python train.py --model="contrastive audio-text model" --train_examples=39062 --noise_aug=0.01 --loss="softmax" --text_encoder_width=128 --text_encoder_activation="gelu" --text_encoder_bias="all" --text_encoder_inner_norm=false --text_encoder_positions="learned" --init="orthogonal" --beta1=0.8 --steps=6700
Rows from block 5 of the audio encoder of a small contrastive audio-text model, named by matrix and row number. Rows with one number belong to one channel. Each number is 128 + 32 x the weight over its row's rms, rounded and kept within 0 to 255. All counts start at 0. Numbers have three digits each.
After each channel's rows are labels from the 100 clips, of 14848, where the channel reaches its highest value: "top examples" is what is common among them. Only what is clearly more common there than usual is listed. The data: synthesized solo parts of chorales (CocoChorales).
# r30: branch 2 reduce pointwise conv (encoder.blocks.5.r3.0.weight, 56x224x1x1), inputs 0-37
# b30: branch 2 3x3 conv (encoder.blocks.5.b3.0.weight, 84x56x3x3, transposed, each kernel summed), outputs 0-41

r30.27:169187098109123084127086126090116105128120106154127091115136164162155109103155133125157183100165128114100168054126
b30.27:137150150134109138139020126105126121109092097145136140111091153114163128156127127188237171103205140110154154090196155137152125
top examples: note F5; note G5; note D#5; trumpet

r30.3:172136167161068133063094146052101094145127127093086093165159118119113136140116117133161113121135138114087144061117
b30.3:089099194153159152078074108136149102142135213159135150156145125149165141145150071126168147102156121103141129125161196122160182
top examples: note C#5; note D#5; note B4; note A#4

r30.38:127145146156131189145129149145122102122109057141103111167121109104112116108140110106170093157137132068106158081106
b30.38:156132118177153126171061130112126064117135178147111168196152140129135119109148110097201185163162158110136141132156141129170154
top examples: note B4; note F5; note C#5; violin

r30.15:167118094148171159119135144177200115145149126150101109114140105079136127125121104128191089110132072063100159069110
b30.15:179150095156127120116151162093128121136089098062127082082107118095160104124131091111111183138098085125140113128113105155126094
top examples: note F3; note B3; note A3; note G3

r30.41:120063133097120187077141108097162113102144151157131135133184091198151118143116154117153149125143122152122081141133
b30.41:047115139123169169116103139151139137134138099168132159159175138134127156112109146145096115162115070171101099132097160116051136
top examples: note A4; note B4; note G4

r30.51:100088097106174160098100123156137103090172116110080125208137123113082129140168150116194171126130129146207148133157
b30.51:116065185085164121134100093158150076109076082119088167071101161110088110096140157165132092147069133128183152136111157072131155
top examples: note F4; note D#4; note G4; trombone

r30.24:097188174163116105145114137160133127142125166082115101161113188093140147180150087127134164109147106096134093058154
b30.24:090144162100103106126147098090089088150119114163178149149126158183139071190162106113102091064152147107084136110161164142150144
top examples: note F3; note G3; instrument: cello; note G#3

r30.23:141110090154154115136161091056156118154179143133111145169162057116126087091077178100102116124159130085142096172099
b30.23:125064207132059086169145066152133080100100105137133144088095127157135083084153102133117111046085160123097174130148080130129112
top examples: note F#3; note G#3; note D#3; note E4

r30.17:130160119120171139153123110164136132127141130104123161115096153094156103139134135096139141134151128119167110152128
b30.17:100139152047169175169117145161115121154078093144151144179145137141092103150135097180138110169129165141130171180127162183105147
top examples: note G#4; note F#4; note A#4; instrument: trombone

r30.21:109101060103158107098111148145155110152184171084095104119147127119116151191153106151084147110139124142154096124178
b30.21:117078151135139104099125158120080195155143129146151112166153142176129137163128138140145071132130180193136125095119112107089138
top examples: note A#3; note G#3; tuba; note D3

r30.22:091125128074126084077138127153121141087169161132150177089127149127133116132137053175077110135134183078182101159155
b30.22:133081197086150143178054125190117151136090116170105152126159117176130157100144144118173147137179129167127119063166115161126109
top examples: note C#4; note E4; note D4; note G#3

r30.9:106162113103111118105159105152117113148160082105116078169159227083151154167125147111145183107158137134076137096118
b30.9:113144126081081073111093096145133182094131082157135100133085172109139091124112136142119073068161138156091126081148091048136118
top examples: note C5; note C#5; note D#5; horn

r30.40:116184208154087097164105111134095165162075058136179155107125158112202124106060140107070162164149121129115180186113
b30.40:154167098146107065135057108127144143119093129167147110126090130136108142113133113099154089115181170074103100129175132142142085
top examples: note G4; note A4; violin; note F4

r30.36:128136098088141149147138164154192111159135185117092228108104090149147154108146121108086095122179141078097146143116
b30.36:149158150104139154204055136158119203101080082167140139091166113142157122170099126170141180152181134197094154135123124154173154
top examples: note C4; note D4; note A#3; tuba

r30.10:176136091142110093096162097112108185089093161123140089111160193141128171151159112150126142124194141135105134106182
b30.10:114141111122106115098138097110080158158136085152174093127090112075148089152120122158041152144079123162095082061069108073107114
top examples: note D#5; note F5; note C#5; note B4

r30.16:083158095116137124175105136124116083093103132135126084096056108113114143090078121107083106139108065132110082111102
b30.16:134112169117138172134104104109090080174112099109161168149099092156112171146143144075195159107150187108112170115132134159107171
top examples: note F3; bassoon; note A3; note E3

r30.52:138157106085173136164139143206230165171157232081177119143109075143204153129205106168081106094139086151195106155149
b30.52:110073115131134155102079130161174185122155083092100032091115113096085093140142101164071104127123082157110064117041086151135100
top examples: note F3; note A#3

r30.34:157146119147101085110123118127175143154106211080158081131151181129136140151113140116112176128196117128171107153163
b30.34:091147164150087134094112072176146171154150068153140089177090180135146091148138114187123105119175122174081139044155088126131118
top examples: note C5; note A#4; note F#3

r30.54:087152162136172101144137149146114085106086021152105120137127119119063076123085126122133102146145200073121127131118
b30.54:150078193129112108170116104148077076148120138185136160196136138138114136086121117078146136162152154090087156073192142041131124
top examples: note C4; note A#3; note C5; tuba

r30.6:127136156123167143149116097114145138141108147158120143115150149141120137106086140041126158167166129121118120137104
b30.6:148170054076138107178158158151162156153104100167131062058125124097128173144122191171132117143113087131158133147102174140140138
top examples: note F#5; note F4; note E5; note G#5

r30.8:069197122114190158207131146174136116169109065135112084093102151129113099143069108100154145144102087095115192114111
b30.8:152183081174103114164087122099103100163130162133162136150114106166154144112140112073204140166151133106109176137148174071145142
top examples: note B4; violin; note C#5; note A#4

r30.47:176149094140119122142112105140131143186149196106137120143137105103122176131132131083112151125104084173147099134169
b30.47:169130145091107115132093078126161166138076058107112103054122179108128117150148137202111124119089129129076135123109146174119096
top examples: note A3; bassoon; note G3; note F#3

r30.50:141127137131112121107117099039093139135094147085120065165129145127121140154101112141120155082130117159167153078141
b30.50:110097219109125082118129142116098110130087160130181175125067174152125112184114105124135117088117137117114142131159145081122137
top examples: note G#3; note A#3; note F#3; note C#4

r30.13:152116151197110138160165180140132114162141142144103191113120082134090125092140126126184097128168166038106172098057
b30.13:135180152099115121172083137131091090136069121178116138144124153127145107097116077117174200138153165126117155160196176137117127
top examples: note D5; note F#5; note E5; flute

r30.31:113085175212155222108097152119128107135113078129130090104165087112104053113050182094149117172167119141149137162118
b30.31:168152096167158091142146090144135061179161140167112150130146103123123174083147114057173122101177163146155092180149087170125122
top examples: note G3; note A3; tuba; note E3

r30.19:082127089100155114096148173203184127129163171154120134096123163122138123123236108136162118130199145122154142097130
b30.19:145164087109123114105087129166066147127125120215133113137111096147155164109109160108125166169156119124090112103164209086111128
top examples: note A4; note G4; note E4; note B4

r30.49:130124132090143140155133145130129124117142134148100109124128112165145157152099117138122147104113080102125105124142
b30.49:083142110097147186184135168126137116155139141098123174176164121095097108158137144144106148141105113161157127181121178234137188
top examples: note G#4; note A#4; note F#4; oboe

r30.35:083171147117156146137069133147138088141097110110111058068089131102134077137140128065170169140136109146113116104172
b30.35:140177079140156153115175186129150131176161149112158168130123115080185131149140148158091102203075190152131114125100138085142127
top examples: note A#3; note C4; bassoon; note C#4

r30.48:141178112098109138126174190069115118137140107176093107098130113137117088105151105151174142118163136119082182108140
b30.48:147162100132080117086123140098083086126064162153163161123099125099163149097157139133090187150088147098088121095164200073102133
top examples: note A#4; violin; note C5

r30.25:106186139099132119116096108159150125170127122163139072088115132121105120141126163089139129161128089177125095135135
b30.25:112138087091130160117074122107122111165178152148138133107057077108066143105135138138108098157146188089070119153088146115073105
top examples: note E5; note D5; violin; note F#5

r30.29:139134082069082154110142109146174150128111137110153145099112122107187154126110110140168136097170096125106132123159
b30.29:104112090126135151065069103121158139127150104092063090133122132063080118113167125152113162100146111097125032124101070146060110
top examples: note F#4; note G#4; trombone

r30.39:107162145113098108163184177122092172120107119152105186067132107133067105121138064125119115167133107100133191098109
b30.39:152179105114040096146134101134058132124147137182151123159127137155150136118136111105155188160104143096070156116193175070126109
top examples: note F4; note D#4; note G4; viola

r30.7:124184126152174105051119201168159135161132153182128112097107167123133149107148127139110151113144173086115155027161
b30.7:148137094142076141080054127061173184165145145094145119105109100159174118185090113167113141141167093175101106075135103154127111
top examples: note G3; note A3; note A#3; tuba

r30.37:157087131046161108156061108085175088137101162119137126149145123178177077091095153142138088093140134104174088146076
b30.37:134062195167151105129044194156109104104098105138145104098132132159058153105111131119155083104164124101149108117122104093149096
top examples: note A#3; bassoon; note G#3; note D#3

r30.44:095126126089117138096139111142121145118163135112111117155138123123120151130195090108132100156155115136132125070136
b30.44:092156175025118124157153104149112167124154093153134166129181133122138118165178073164109176092165186174131122129156140149138139
top examples: note D4; note E4; note C#5; note F#4

r30.20:039110170145144145099135143149096118075079152194132143073166072156157099107067150116102098167158183144155135156101
b30.20:123153050188142116088091126151173126168172117149103127166123087162080154050095128058140136091122127170148115122159073136079127
top examples: note G3; note A3; note C4; note A#3

r30.5:112100169137141105099134154156135087142152133075148158125087159096108168126147083138121061093152162073119129066105
b30.5:143053119126139110037087115138130208108132171137112093064087127094134124141142135145116198071123121092136085150140138088122115
top examples: note A4; note D5; note G4; note C5

r30.42:134103169195102122115137106068106112121103086118148123156151149148185122156091133072142161097159154093128156101128
b30.42:108120154061192109167092116134141175090154097161118103101111086124074112116095099133169140094165123064197110136147107084092081
top examples: note E5; note C#5; note D#5; note F#5

r30.11:085140108170131161100101167133090136121192149149129115153103130114122141151165128157173128109120125137194156131159
b30.11:064077114076169149138106133123112067145119124115102153111077109080106117126077086097106183145104141098149111171100167174045101
top examples: note C#4; note D#4; clarinet; note G#3