{
  "encoder_arch": "inception",
  "model": "contrastive audio-text model",
  "dataset": "synthesized solo parts of chorales (CocoChorales)",
  "train_examples": 39062,
  "gain_aug_db": 10,
  "noise_aug": 0.01,
  "n_mels": 64,
  "hop_length": 320,
  "input": "log_mel",
  "spec_augment": true,
  "win_length": 400,
  "tokenizer": "word",
  "vocab_size": 56,
  "loss": "softmax",
  "embed_dim": 256,
  "encoder_norm": "batchnorm",
  "encoder_activation": "elu",
  "encoder_padding_mode": "reflect",
  "encoder_depths": [2, 4, 2],
  "encoder_kernel_size": 3,
  "encoder_stem": "single",
  "encoder_widths": [128, 224, 384],
  "text_encoder_causal": false,
  "text_encoder_width": 128,
  "text_encoder_layers": 7,
  "text_encoder_norm": "rmsnorm",
  "text_encoder_norm_position": "pre",
  "text_encoder_activation": "gelu",
  "text_encoder_mlp_ratio": 6,
  "text_encoder_head_dim": 32,
  "text_encoder_fused_qkv": true,
  "text_encoder_bias": "all",
  "text_encoder_qk_norm": false,
  "text_encoder_layer_scale_init": 0.1,
  "text_encoder_parallel_block": false,
  "text_encoder_inner_norm": false,
  "text_encoder_drop_path": 0.15,
  "text_encoder_positions": "learned",
  "init": "orthogonal",
  "residual_init": "none",
  "optimizer": "cautious_adamw",
  "learning_rate": 0.0016,
  "beta1": 0.8,
  "beta2": 0.98,
  "eps": 1e-10,
  "max_grad_norm": 1.0,
  "max_steps": 6700,
  "batch_size": 256,
  "epochs": 43.9,
  "lr_schedule": "linear",
  "final_lr_fraction": 0,
  "warmup_steps": 130,
  "weight_decay": 0.2
}
Rows from block 2 of the audio encoder of a small contrastive audio-text model, named by matrix and row number. Rows with one number belong to one channel. Each number is 500 + 25 x the weight over its row's rms, rounded and kept within 0 to 999. All counts start at 0. Numbers have three digits each.
After each channel's rows are labels from the 100 clips, of 14848, where the channel reaches its highest value: "top examples" is what is common among them; "lies over" is the class under the peak. Only what is clearly more common there than usual is listed. The data: synthesized solo parts of chorales (CocoChorales).
# r30: branch 2 reduce pointwise conv (encoder.blocks.2.r3.0.weight, 56x128x1x1), inputs 0-127
# b30: branch 2 3x3 conv (encoder.blocks.2.b3.0.weight, 84x56x3x3, transposed, each kernel summed), outputs 0-83

r30.52:506494490514462502505514526512468488479511479473513488489507478397490535476448491475467508479546499447462482480524539512440471498509479515490503493464487450504512506514512533512486475521507510521444507479500473479499482477506528500444494484480527525518486487504503540488498512540485512509483503486521454512506482517440518511509527481500496491516498473537494504501451497477523484542492
b30.52:477527476488494486483499423492535525496505502498501522474483505506504467516500509482526508489511499513506492513521496521499541522502517495474517487540500451479515480524458485506515514485491525472490592493535459450512479448461478505475532496468504505533
top examples: note A4; note B4; note C#5
lies over: A4

r30.6:500503486525475456531514503507524526466506507528523509501501466504519497494495517476538512477499533524529585516532490502525510541534514494485516496507455456543441511480481572474527500457462520466508482491477461549495541541477480537498514478510503517490493526536505521523512504493477507480516518490512511515490486525475542467520498536490489486464475500471483519495491487485493460476511
b30.6:504496462448507491546486514513459468493482450489458540491481517518511502490497509469493509504493505511507490536531483507466439524530471492525526501492518493500511466472477491526503519509529520473512492476583503507550480481501499535506522530508478509546
top examples: violin; note D#5; note D5
lies over: D#5

r30.29:501529464483526499552547474504565526496497479516511529538508467527503501482514493486512479524490490512501558520543540479495515470563509505492473447501528513503570455529508513530504502542508501506482502475505502495519510496544485500507507475540451523521497528522503504496524477476478495545499518465498540548484476492478478505526535507487475477490495448489496507503502478494475505521478
b30.29:472490460435491480478486507479465451506467477444449527502514530488491488467494528482480508518527465517532497477484513478487484529508480499491506446502517517479482466463498490479520477491507479475482492492510515478502436450478454499490511526497488491517
top examples: violin; note D#5
lies over: D#5

r30.34:536502496487506497505519503507525503490565488514484507496502492488499545486486487480534501470497474496491480504517503499486492507511484547572532524473552542570502483536506488517489501543504510541450504529478513480518476511502536528519540499438556494475448479533508502506481551494499515460521470518520502484548503472545493468493500529481495493502513455521484489489488499512484501513487
b30.34:454540459482488451492453507470496517522458484528488546475486514477421522500488488510522487493483504520494468511503471518490482467496472491478527467519489516498472463526506516534453506479554510464507492486504498497460488493454508501493481487513478483484
top examples: cello; note D3
lies over: D3

r30.33:487476486521488490528549522464533517517486467518454531500491493547525478465541513514517503513465506516508522506520466486470493532555566492496492493510443464517496486535511437514556477495492530488487516485455496513477566517442494499537505520513509502519485523522475534483505511492469510498519481519513513480513459517534500483511449478483492480504501504499502530481473518500488508516480
b30.33:518504515494480471504504523505475470514513511479468515484502514548532521531530492469424479498498518541498522530536498497481430533512507511501540524488559535473515518474480533477515530526525501513499481529536485518495489523523472525532495527520490509498
top examples: violin; note F5; note D#4
lies over: F5

r30.15:482494545469476547507504524483531539501518507511529502446460540504538519515508482481519516469537522521477495502526489510487533495458499467511484491521505520463490510503498502514465473493491476434452508468492484493514450470469542503505526507454519490473486542484444512485519462487482482484504468482502511510493484511503457511473528487493480536547512504526523510452535467529474514517490
b30.15:517513548531514465505526505482482560463506539525550500464483469464491491507510515499534515462482486463484541468515476517532520466475516512509466509541490507542470519495499512503546498497475463548521514519448487511479482518515506484514488506477485511501
top examples: cello; note G#3; note B3; note C#3
lies over: C#3

r30.43:471499545513513477496479516527533514469503511491515492509457474499496481532505485460516549505495511496555524565498496466495475547512516515504510489578477498518457529510503475488519475468513584477533481470479491523532494492446526514504505516511519507526482542495497494476544462492485539543466526532469501471484491506505472509503482501489503507483458508465489491506478494504485493506503
b30.43:519501527491512474548486533503513475517521499501488534530524463508474504478471495491490493458516549522513499500517527479472469538525541495523562509484519512506517493475497512490489493457471543516516508550512496508500483503542494543498547469549507522453
top examples: violin; note G5; note F5; note C5
lies over: C5

r30.12:506479504499517499486489526504453489523468463499481513490510522519525502523511478544479462484477488488490524520518521512475508500457487503481431490504477488466477484467503483469534459499481489490523499492496458457524461480492509496547529474492510477480503529474472469454522550518452477499473475497541515483496541521500483511513519575547506487517509493469467482488503494510567489474495
b30.12:552478540552484510466566512463549502483523536525535471468475510501495492486505532509491491494449462475473515501469464505527491524508526487498475524500505505481491574491506495499511509513502494518517489510470527485507529521506492487550493507474517527475
top examples: violin; note G5; note F5
lies over: G5