From a checkpoint of a small contrastive audio-text model: encoder activation elu, trained on synthesized solo parts of chorales (CocoChorales).
Rows from block 4 of the text encoder of a small contrastive audio-text model, named by matrix and row number. Rows with one number belong to one neuron. Each number is 500 + 25 x the weight over its row's rms, rounded and kept within 0 to 999. All counts start at 0. Numbers have three digits each. After the name is the row's rms in percent of the matrix's.
After each neuron's rows are labels from the 100 texts, of 14848, where the neuron reaches its highest value: "fires on" is the input token at the peak. Only what is clearly more common there than usual is listed. The data: synthesized solo parts of chorales (CocoChorales).
# fc1: MLP up (text_encoder.blocks.4.mlp.fc1.weight, 768x128), inputs 0-127
# fc2: MLP down (text_encoder.blocks.4.mlp.fc2.weight, 128x768, transposed), outputs 0-127

fc1.152 110:529435473483493520473506496534488449487537449549519516466510504482508505544497479518520531506477519481513496472511481494520474497518505540495485480512488508502505467500472466502510501430489506553455507527482534516482478503497491504512504463499508482502522493528488469472515518513489495493481486494497546540540499536473526537459474481482465538490506525448521504465484517470531544472477
fc2.152 083:470486491456521481484484479478511545527558526524501527436472475489531526492517465509533501480487503482529546544501488511479495434495478488526561478499520484474464492477553498519515508474525533527499500468514468476546482485521499503532532474494550500508514478508497495468502474530493525486520521501490501483524493496483532479483527474489523518501468514524542491488510488490477469550484
fires on: "4"; "oboe"

fc1.709 106:487471521508519478528479509499501494506484491458488483538501461497535496551513468497531439493490517498524490506493466482517499477523511511540508508470518445436495524489485510473526494491507462438503505501493543470459536516489481522465499466507480540521461496499476484492510506493512528461512490502522499503533439526533499476496497515495486509484536471458557521482474517483525551512477
fc2.709 088:483519530516473513545500494524506484465534524485497501467492528501488507455481540531503499479464486494503484479513532494486546498507514506498442479499469531484488460507468474505515570510479484445481522492504490493486548530506526519502484492508511462523525479487536545529514456502512492475526494512502482517493498445506539496457485524480515521546534551537509540480501524476475481478534
fires on: "<end>"

fc1.409 097:537509529549471494502493500447528500490529491523514528490535504479479505554531494463482466469536528479463520545518488476479512520487496534466468495533530505500491475523539480477517505492520505475495491497492465506511519485529481547498526470534471489552512461543521473497469528496462557502510481522503479509478479508495441505477492487496484522490509487457478524547509485506492451507477
fc2.409 088:507508484534509485471509510470492513471455444513499464517498564477480480507524514494466512507514456482536482467516513549463478528469500525471482482490513483528530532518535480518539484514511474476517507478500493506498548508534468503486488494462479531480475555515508508471469529450494468517525485521516533468500444446522537472517487495483483517494474510496470543519491483488491502510503
fires on: "b4"; "e3"

fc1.716 104:479476510471511505542501481550531477507492506533530469497481538495512495495532486501495460501513500494494466466472494518479471510507479461542525502509493480493492487506516432498493495487540517449486458519540467494522517492530558468511463442525490478490514501472459484460491482483488493529531511498509486481532525491506452470511532457498485507485443527497536476511456470478504481518505
fc2.716 110:551525498501509489460498519482478513501501480514495492519451500469506474499524469508465500472502467522505479469533466516444533489504476528530436501517517475469490461482440521525459472454502531522505516506503537528500501514461522494510495520509498536531524510498467491498491492489493501480507530485509466509473494556461543483477479479494498477490546444465501513516466474508531521480526
fires on: ":"

fc1.513 095:503481518533512499476464459487475484518493509511527531515502453469495499524505526487487522496540536511476460506533477486499515503516544458439490529505514481506537488501481519509508451475517555462497475489481545492495520473515483522457528479519466511477493502482483510515464517522512527515503509493533551532490462528495496516562515483461437504492514502503533462510498537468508517506529
fc2.513 111:480488494517505473500476509497497469451484517471486505526536502479517499522496490477534483527528513515501507503530505525526517519486520515472529499513568459510459521477491516483471520506452503472499515509532497526459531487513454525542427458512482495488515530509584483475495482507492496510472485522500512507497515453499457512517501555542524514495478519498490528448486466499481500505478
fires on: ":"

fc1.454 098:501489495487525517494480449524442468501542456543507544532519499470475509492494477488452495493545524483484560530481510495488515475512495463479507490492512499496494503489521495532506487471512515488485497501461513503517483489497485520481516491521511503519510463510440534473516525484520526492510507477541467502560480528500523513544523474480490498474483479470527473544518520546479425495467
fc2.454 103:487521547574517473500494469525532464480483508528492488500552523525508485470510503494497478552541520503490514478501489494502516515492480457496500468530457488482539516513528473519576493479480505486548488517503488519500512470501492481493471515498536503525508523533511497462520499445510493521468460468482525524472469498530481451494451492547500492508526524513502516509491521528513531526480
fires on: ":"; "b3"

fc1.519 096:504506520516504492455515508505478442499498461514505503494488497535510495496520497481497525499494537522528467480545487527512524552485551499520526507495504518452525485490460515472474495506453460541539547502521510489496501487515503478477508482528510513471496505527502477472546481485479450505508538488492498481485505464460497509459481535458510500539537525513534505440480527454540466506525
fc2.519 098:496520446470492487569486530540513507560513521492458517489501498504500477524481482515535480473468523520512533511476517493506493476505481510519518510524501509495479479476522502469476472476465505509503484518476479496496523517502518520516463473479524462550465466457560485529525452539494552497497513530511470506520524489487507515480492477479508571494476473506519453476498496481508456486491
fires on: "4"

fc1.694 103:475480519520489477503493470515479430513457492542505502531512502508519504448532461443483510525555449507509501485489484517489527493504520495519519498481488511463542508458487475510479520539467538492501501515489528496495448516491527475440488506500526517521497478520490483488494517499502514508505455485450484495513462495508506543547461551474489530470518500514488521482491521487466474498463
fc2.694 095:490447512524497498540483475504529460493488509511509538484538539511450477505496473466481487471493511481511520490475499466506505512469459513474493501519536479485505463483507461527501509503506473521499478512497512494488487449475509510514492520503493463532524508466521482495538489451498538479484486507477537520487512468556470454500479501522483455485556489511437546468533515517473500454477
fires on: "<end>"; ":"

fc1.339 105:538484467450431493515494521514486489511557514486513537516511492490518504517489482497516538501531487531483496510538500496518489518502476494473457492495531504476473504555481505498515491476486500500530486490468511544468503477511540522504555482441479473485481501493545512538493503499499492535488522501466486529509446555536519482517449511476502490470522547500519496499480440522510520484500
fc2.339 102:444516509530507469550509464469501477524542499483481464526497529475550550497502511527492484484494510519515493516496504521548501513467489480513541505493509481450524488515532506461525456497509481544485492485518485497485518508508498518526521488493532482440464542503465478489493484505539508507510453500468512486505489493527502501546472508530479560479553528503530485490549525492485501523520
fires on: "flute"; "saxophone"

fc1.729 097:493514504492479489547505484538507490515463508545504514503484484502496497443558488501510482521465502564482473517545521466520563506488503497474498514525476509523514478497509536506515504476527501466482461498513496503492498514564516480479523543477473478507516467511486548471480541520508499498489534491526470478568506512497454527505570517516495497494513489529474497493533476501498468485487
fc2.729 093:499496460522487487532487494509498481466495508506488495490496447529461492496512522493505488521490486519495508490500496465515512576530537489485452458514453525512493517495468519463464512500487452506511506555518511497531502482527522466525480521492500491471515523516518478495499512549481521568495513501487522538506543471456489467480458476527503503518455451505487510543496498532531528541509
fires on: ":"; "<end>"

fc1.644 084:477481443502521480455504497488493506524468530482501469510531531533511498530503485495502514485500490491493459514507534517478482550504492546487514530495512493511501523535495531526498525499468463505485502538499496484505508529548434484483488484460517488519553481510499520461488458490489491484476495512508465495573508463451461525491557535499542505491549514518506465470513494479518495515488
fc2.644 087:469532496497534485497533474479506498516505475493483486453504468511491498513521516519529532505521491506481501523494468485554490515550484535500490507493467523485475498505467554479519490537517479535496517501525500474476548505508533478495492456512506517516516532512557487481513521546530501531486532531482539513489534487516498469515485509502437520528517464548576467490511513514482542523513
fires on: "violin"

fc1.282 101:519527476471517495520485455501504514526521496526504509501501469503511494574481480491483490492548470491509516483514464507498557478489477469515495480490517522513517502530480452503494514510497465486518487502459471539454462489477520480490479458515494501507456515477535483511462513516501454537523483481498467493519474552543505491502458484455508550499475543497521499473476553485479458483493
fc2.282 096:484506498553483451554472501510524487541509470492497508496455505496489490561507493510523462485514527495500524467505514507513465475535509533524501505501537497500549495497520483496493524533514518466470491465494477539472524487535483557492506472491500510494488514495486478487533486503537504514463499524474513518509511481543499547533477492509467554547570517500532513479514540490476457488505
fires on: "flute"; "oboe"; "bassoon"; "saxophone"

fc1.316 093:498486513594493478480502488454483477513486494495482502484518487509498501526503503513452517491504550501494535459526498476496517499487514496504538533508525495506491467481492472493578512494504477477475517428528537518499459479511488516514502512507504507532508510465510495493487462505473482525494518554537482477512498494481456487494536482485544527508536496500477483500531484464508435467468
fc2.316 095:531497490516513490554490490502501489562499490508442467480500505486505479473506519503497509530487490477526531478504510536496480507572503522484514514520559491560515446495524482505512545514481488472559501526512488516477470467485497488505476519472504481559522513487488503483495511502486507520484498519507458531499504470545531512515519496483548533502505480528508533499527523465500539441509
fires on: "flute"; "oboe"; "5"

fc1.480 098:508515546506561505498537504514527515499506477482480549499468532527495496490488521499466459526475522494529468502491515474500479479487500494468494495498495529533468522513521538481524489514489479532514526493544526482535512520455511504509456513505520520503472527522476497522520504435476501490486476514447457523545469488504462516519533509495524489503515438507505517521471566501473528517545
fc2.480 102:491506476462556521498512520524526511567492503541503496523521515479485475529526464517574522518459511505504548512492475504488499457515477526512520535479488504487462495523516506535484508498481454485490463482521489539481518503491507486513484511492485513521494470471507543508496529435540462488490502487523486510504491497494532480471532516473470541489522550476547487463527509534491522484511
fires on: "4"; "c"; "d"

fc1.110 099:465422494538540493522517464497544496476500501513504479476539473507506509478480499504541557500492485502502494521500490481510497493529534485502527521479522478495539454476502444500438494457465512502499468526468489509485515460506478506496516493525532435472516506530480471520499483529502471506497480506544500542484479509488505531498567500465479508512485507475499469484502489491458505516473
fc2.110 092:484484507494495523449512478490482506474463467482465500466485488513537558486483502452529528497522481428541502484475529506503480504496515516485520479506540497517438507484492540493479462538490545467523506536491493479484529451505456483509490535461472493538483526475540500483503495521489539481467527497505468500482486514500480472493527471521520483493449478513507508548503508511508525497481
fires on: "b4"; ":"; "a3"

fc1.194 093:522427509499448478484538494525478465508483490510497472501489497497546501492498483476478453504533508514506560485521494496485522455509476469518544505503486543483506505476459557509561525496499483497519545513537465456504461516492502552501531482500494515470509491530523472500490495507495493531510516471493507530510484474512495489475488492458467520490510515474541509464497489457543482486476
fc2.194 100:473460521524538455547509467495522466523512508487505488465508496542497493517498476530508490471482494534479472469533509497513506495455510528492526506505541518478500473508516485474537512508523470492529514541480488471485553501480518479530472518515521472447508511489525469492494487549484521516481473513487501509505519492523460521497499520481466528535561492547550526455533520499476447500481
fires on: "violin"

fc1.150 102:492531489553504477513501469499468446482444506493501498521567468527514501515492493488523531526535498517510503497541503505478493466481543479479514477508504468483498474474512495514510490511494507465442477525539484513531507492517486470507476527516475503536544494511486506525510521497530483519516536512531516518463461539524508516511552472459496492474530449501452484450516510483525470511528
fc2.150 102:510471496490489524432503476458500469457479477498464479499502519506515461475478497493512484517511483472487460467488519512495512503508533480493468480521490521530512442475531499505508472495435535471506527524475521493481479488494496473509480536518490488505515517500555518497489457555469525491506487540473511478497517460511489485491528503539551487471452473539501527483488484502556543515496
fires on: ":"

fc1.635 109:519534516509428524513501494488517501502475470520525504490500524468495498461497509469444506494517488474499553501472524473506522534471496593469502483512512511474515520505511518474516465483460514520515511526560469497552508474460475480470517444481502475524538512461506495510502482528473507528484502474501490463506492516542494506517513476523495482488508514500512495481495487479531466535465
fc2.635 092:491466516489488512466512531534508486492462534499558530513531477477479507488515481545485542517546515471492491505508476471564493486512481531549516474493462520478480531492501540493493471485528546509462481503487505510456464523481501541498498488497508474493505466535507475529485496505531501485456526527475531488465490555500496453514458508470481477456504508460473522519485506516481479492493
fires on: ":"; "<end>"

fc1.382 092:509508463539467515492515469495528485521534481455493534557512496515520498523447484486516514491489527535529525501490504482508558491470509576496518467505499481511513508520466464513542453479505502481490470521539504486464524506506470477486529451565527487485492463517510470501488547538527497526511508519537503530492478512457498494521488506504508494497500514474534543496485476480510525479490
fc2.382 094:452517513510511480522477524492475516522516501485490544496496501482491535514519533531551480505562511505502478501485489502549494500512487516505544518486487496465475488481528500477493476504504491512480475491530478518474509514531437537523482457517539570485478490496507505478506484539514515515539505523511560489511490483494522478531502479515522536532430526540512488481504516499431514520495
fires on: "violin"

fc1.346 087:552470490518516487517482535523487473475467496457520492492529450530495505536469516535488492502530478459524499508524496432507467510501524531507521522501517522470497512455451511494479491545512459482500517473490506490476463529527496493530509449515488512526530490513511495475530487502500485511443521562474476504514461488521528533479497532471496488497549510457489517494475475500524517466512
fc2.346 099:466540487497504512490501551501512524531492467516462487489520526529476498525474495474508486493479499505495466493505518514535473491530550521535536499488519517481497475465520520473553463492481481527464515486467495489471475517500525508482525521464506427501489493518559513507500483513539534509538534531502492465524499461520498520492488502489549491451502483552494527453521480457517490478489
fires on: "4"; "bassoon"; "oboe"; "saxophone"

fc1.300 105:490449478524514490486473490489500462456438461529486512542535493505516506494506507510486515515521493511513501509555507496507503507505524540491514511497509432447495511497482477476517483451504495472526499513451481557516479454524460489530505483537451516509491519494514468499526475463520516492516488453507518543504498516522537485478511495519461532493518521465512496474520460529535499475477
fc2.300 095:487475484489512495495496482503504484465486510514468472467517537511500538463469484489543475483520493490513496558541492539513500505497529432477478485498534464534483541492496454508515541451485519471463509502490501457542464512493515471485513526524511480535524454464570505488490508525484513484533501513495508505519505518509505482460524468508499443504462552504533486497497493497508491476491
fires on: "4"

fc1.224 102:514430432487495511489486460524499464477512439507501487512521496473519505508472513487507494501520519472529492484490481508521508534504541480543503519493464473503489504487474497489505496455522538479517486484475450473461479465510513479482533481502518458504526473524503439507485464493472503531462552509535509523505477503514490493508490475494491514541508496482558540480470478458503494503463
fc2.224 110:486514481492518497491501509502525558479485482478495526459535493511500531527488516457506500461582508510474467529504515509492491474489564491484531486526547500431490506475491497507555492480505530536508519535492510431482521497514535476496498500529512468493516474494524475498495473516484514514478490517469524484522514512506479545533503481521476474500488471527496540477512500489518435509502
fires on: ":"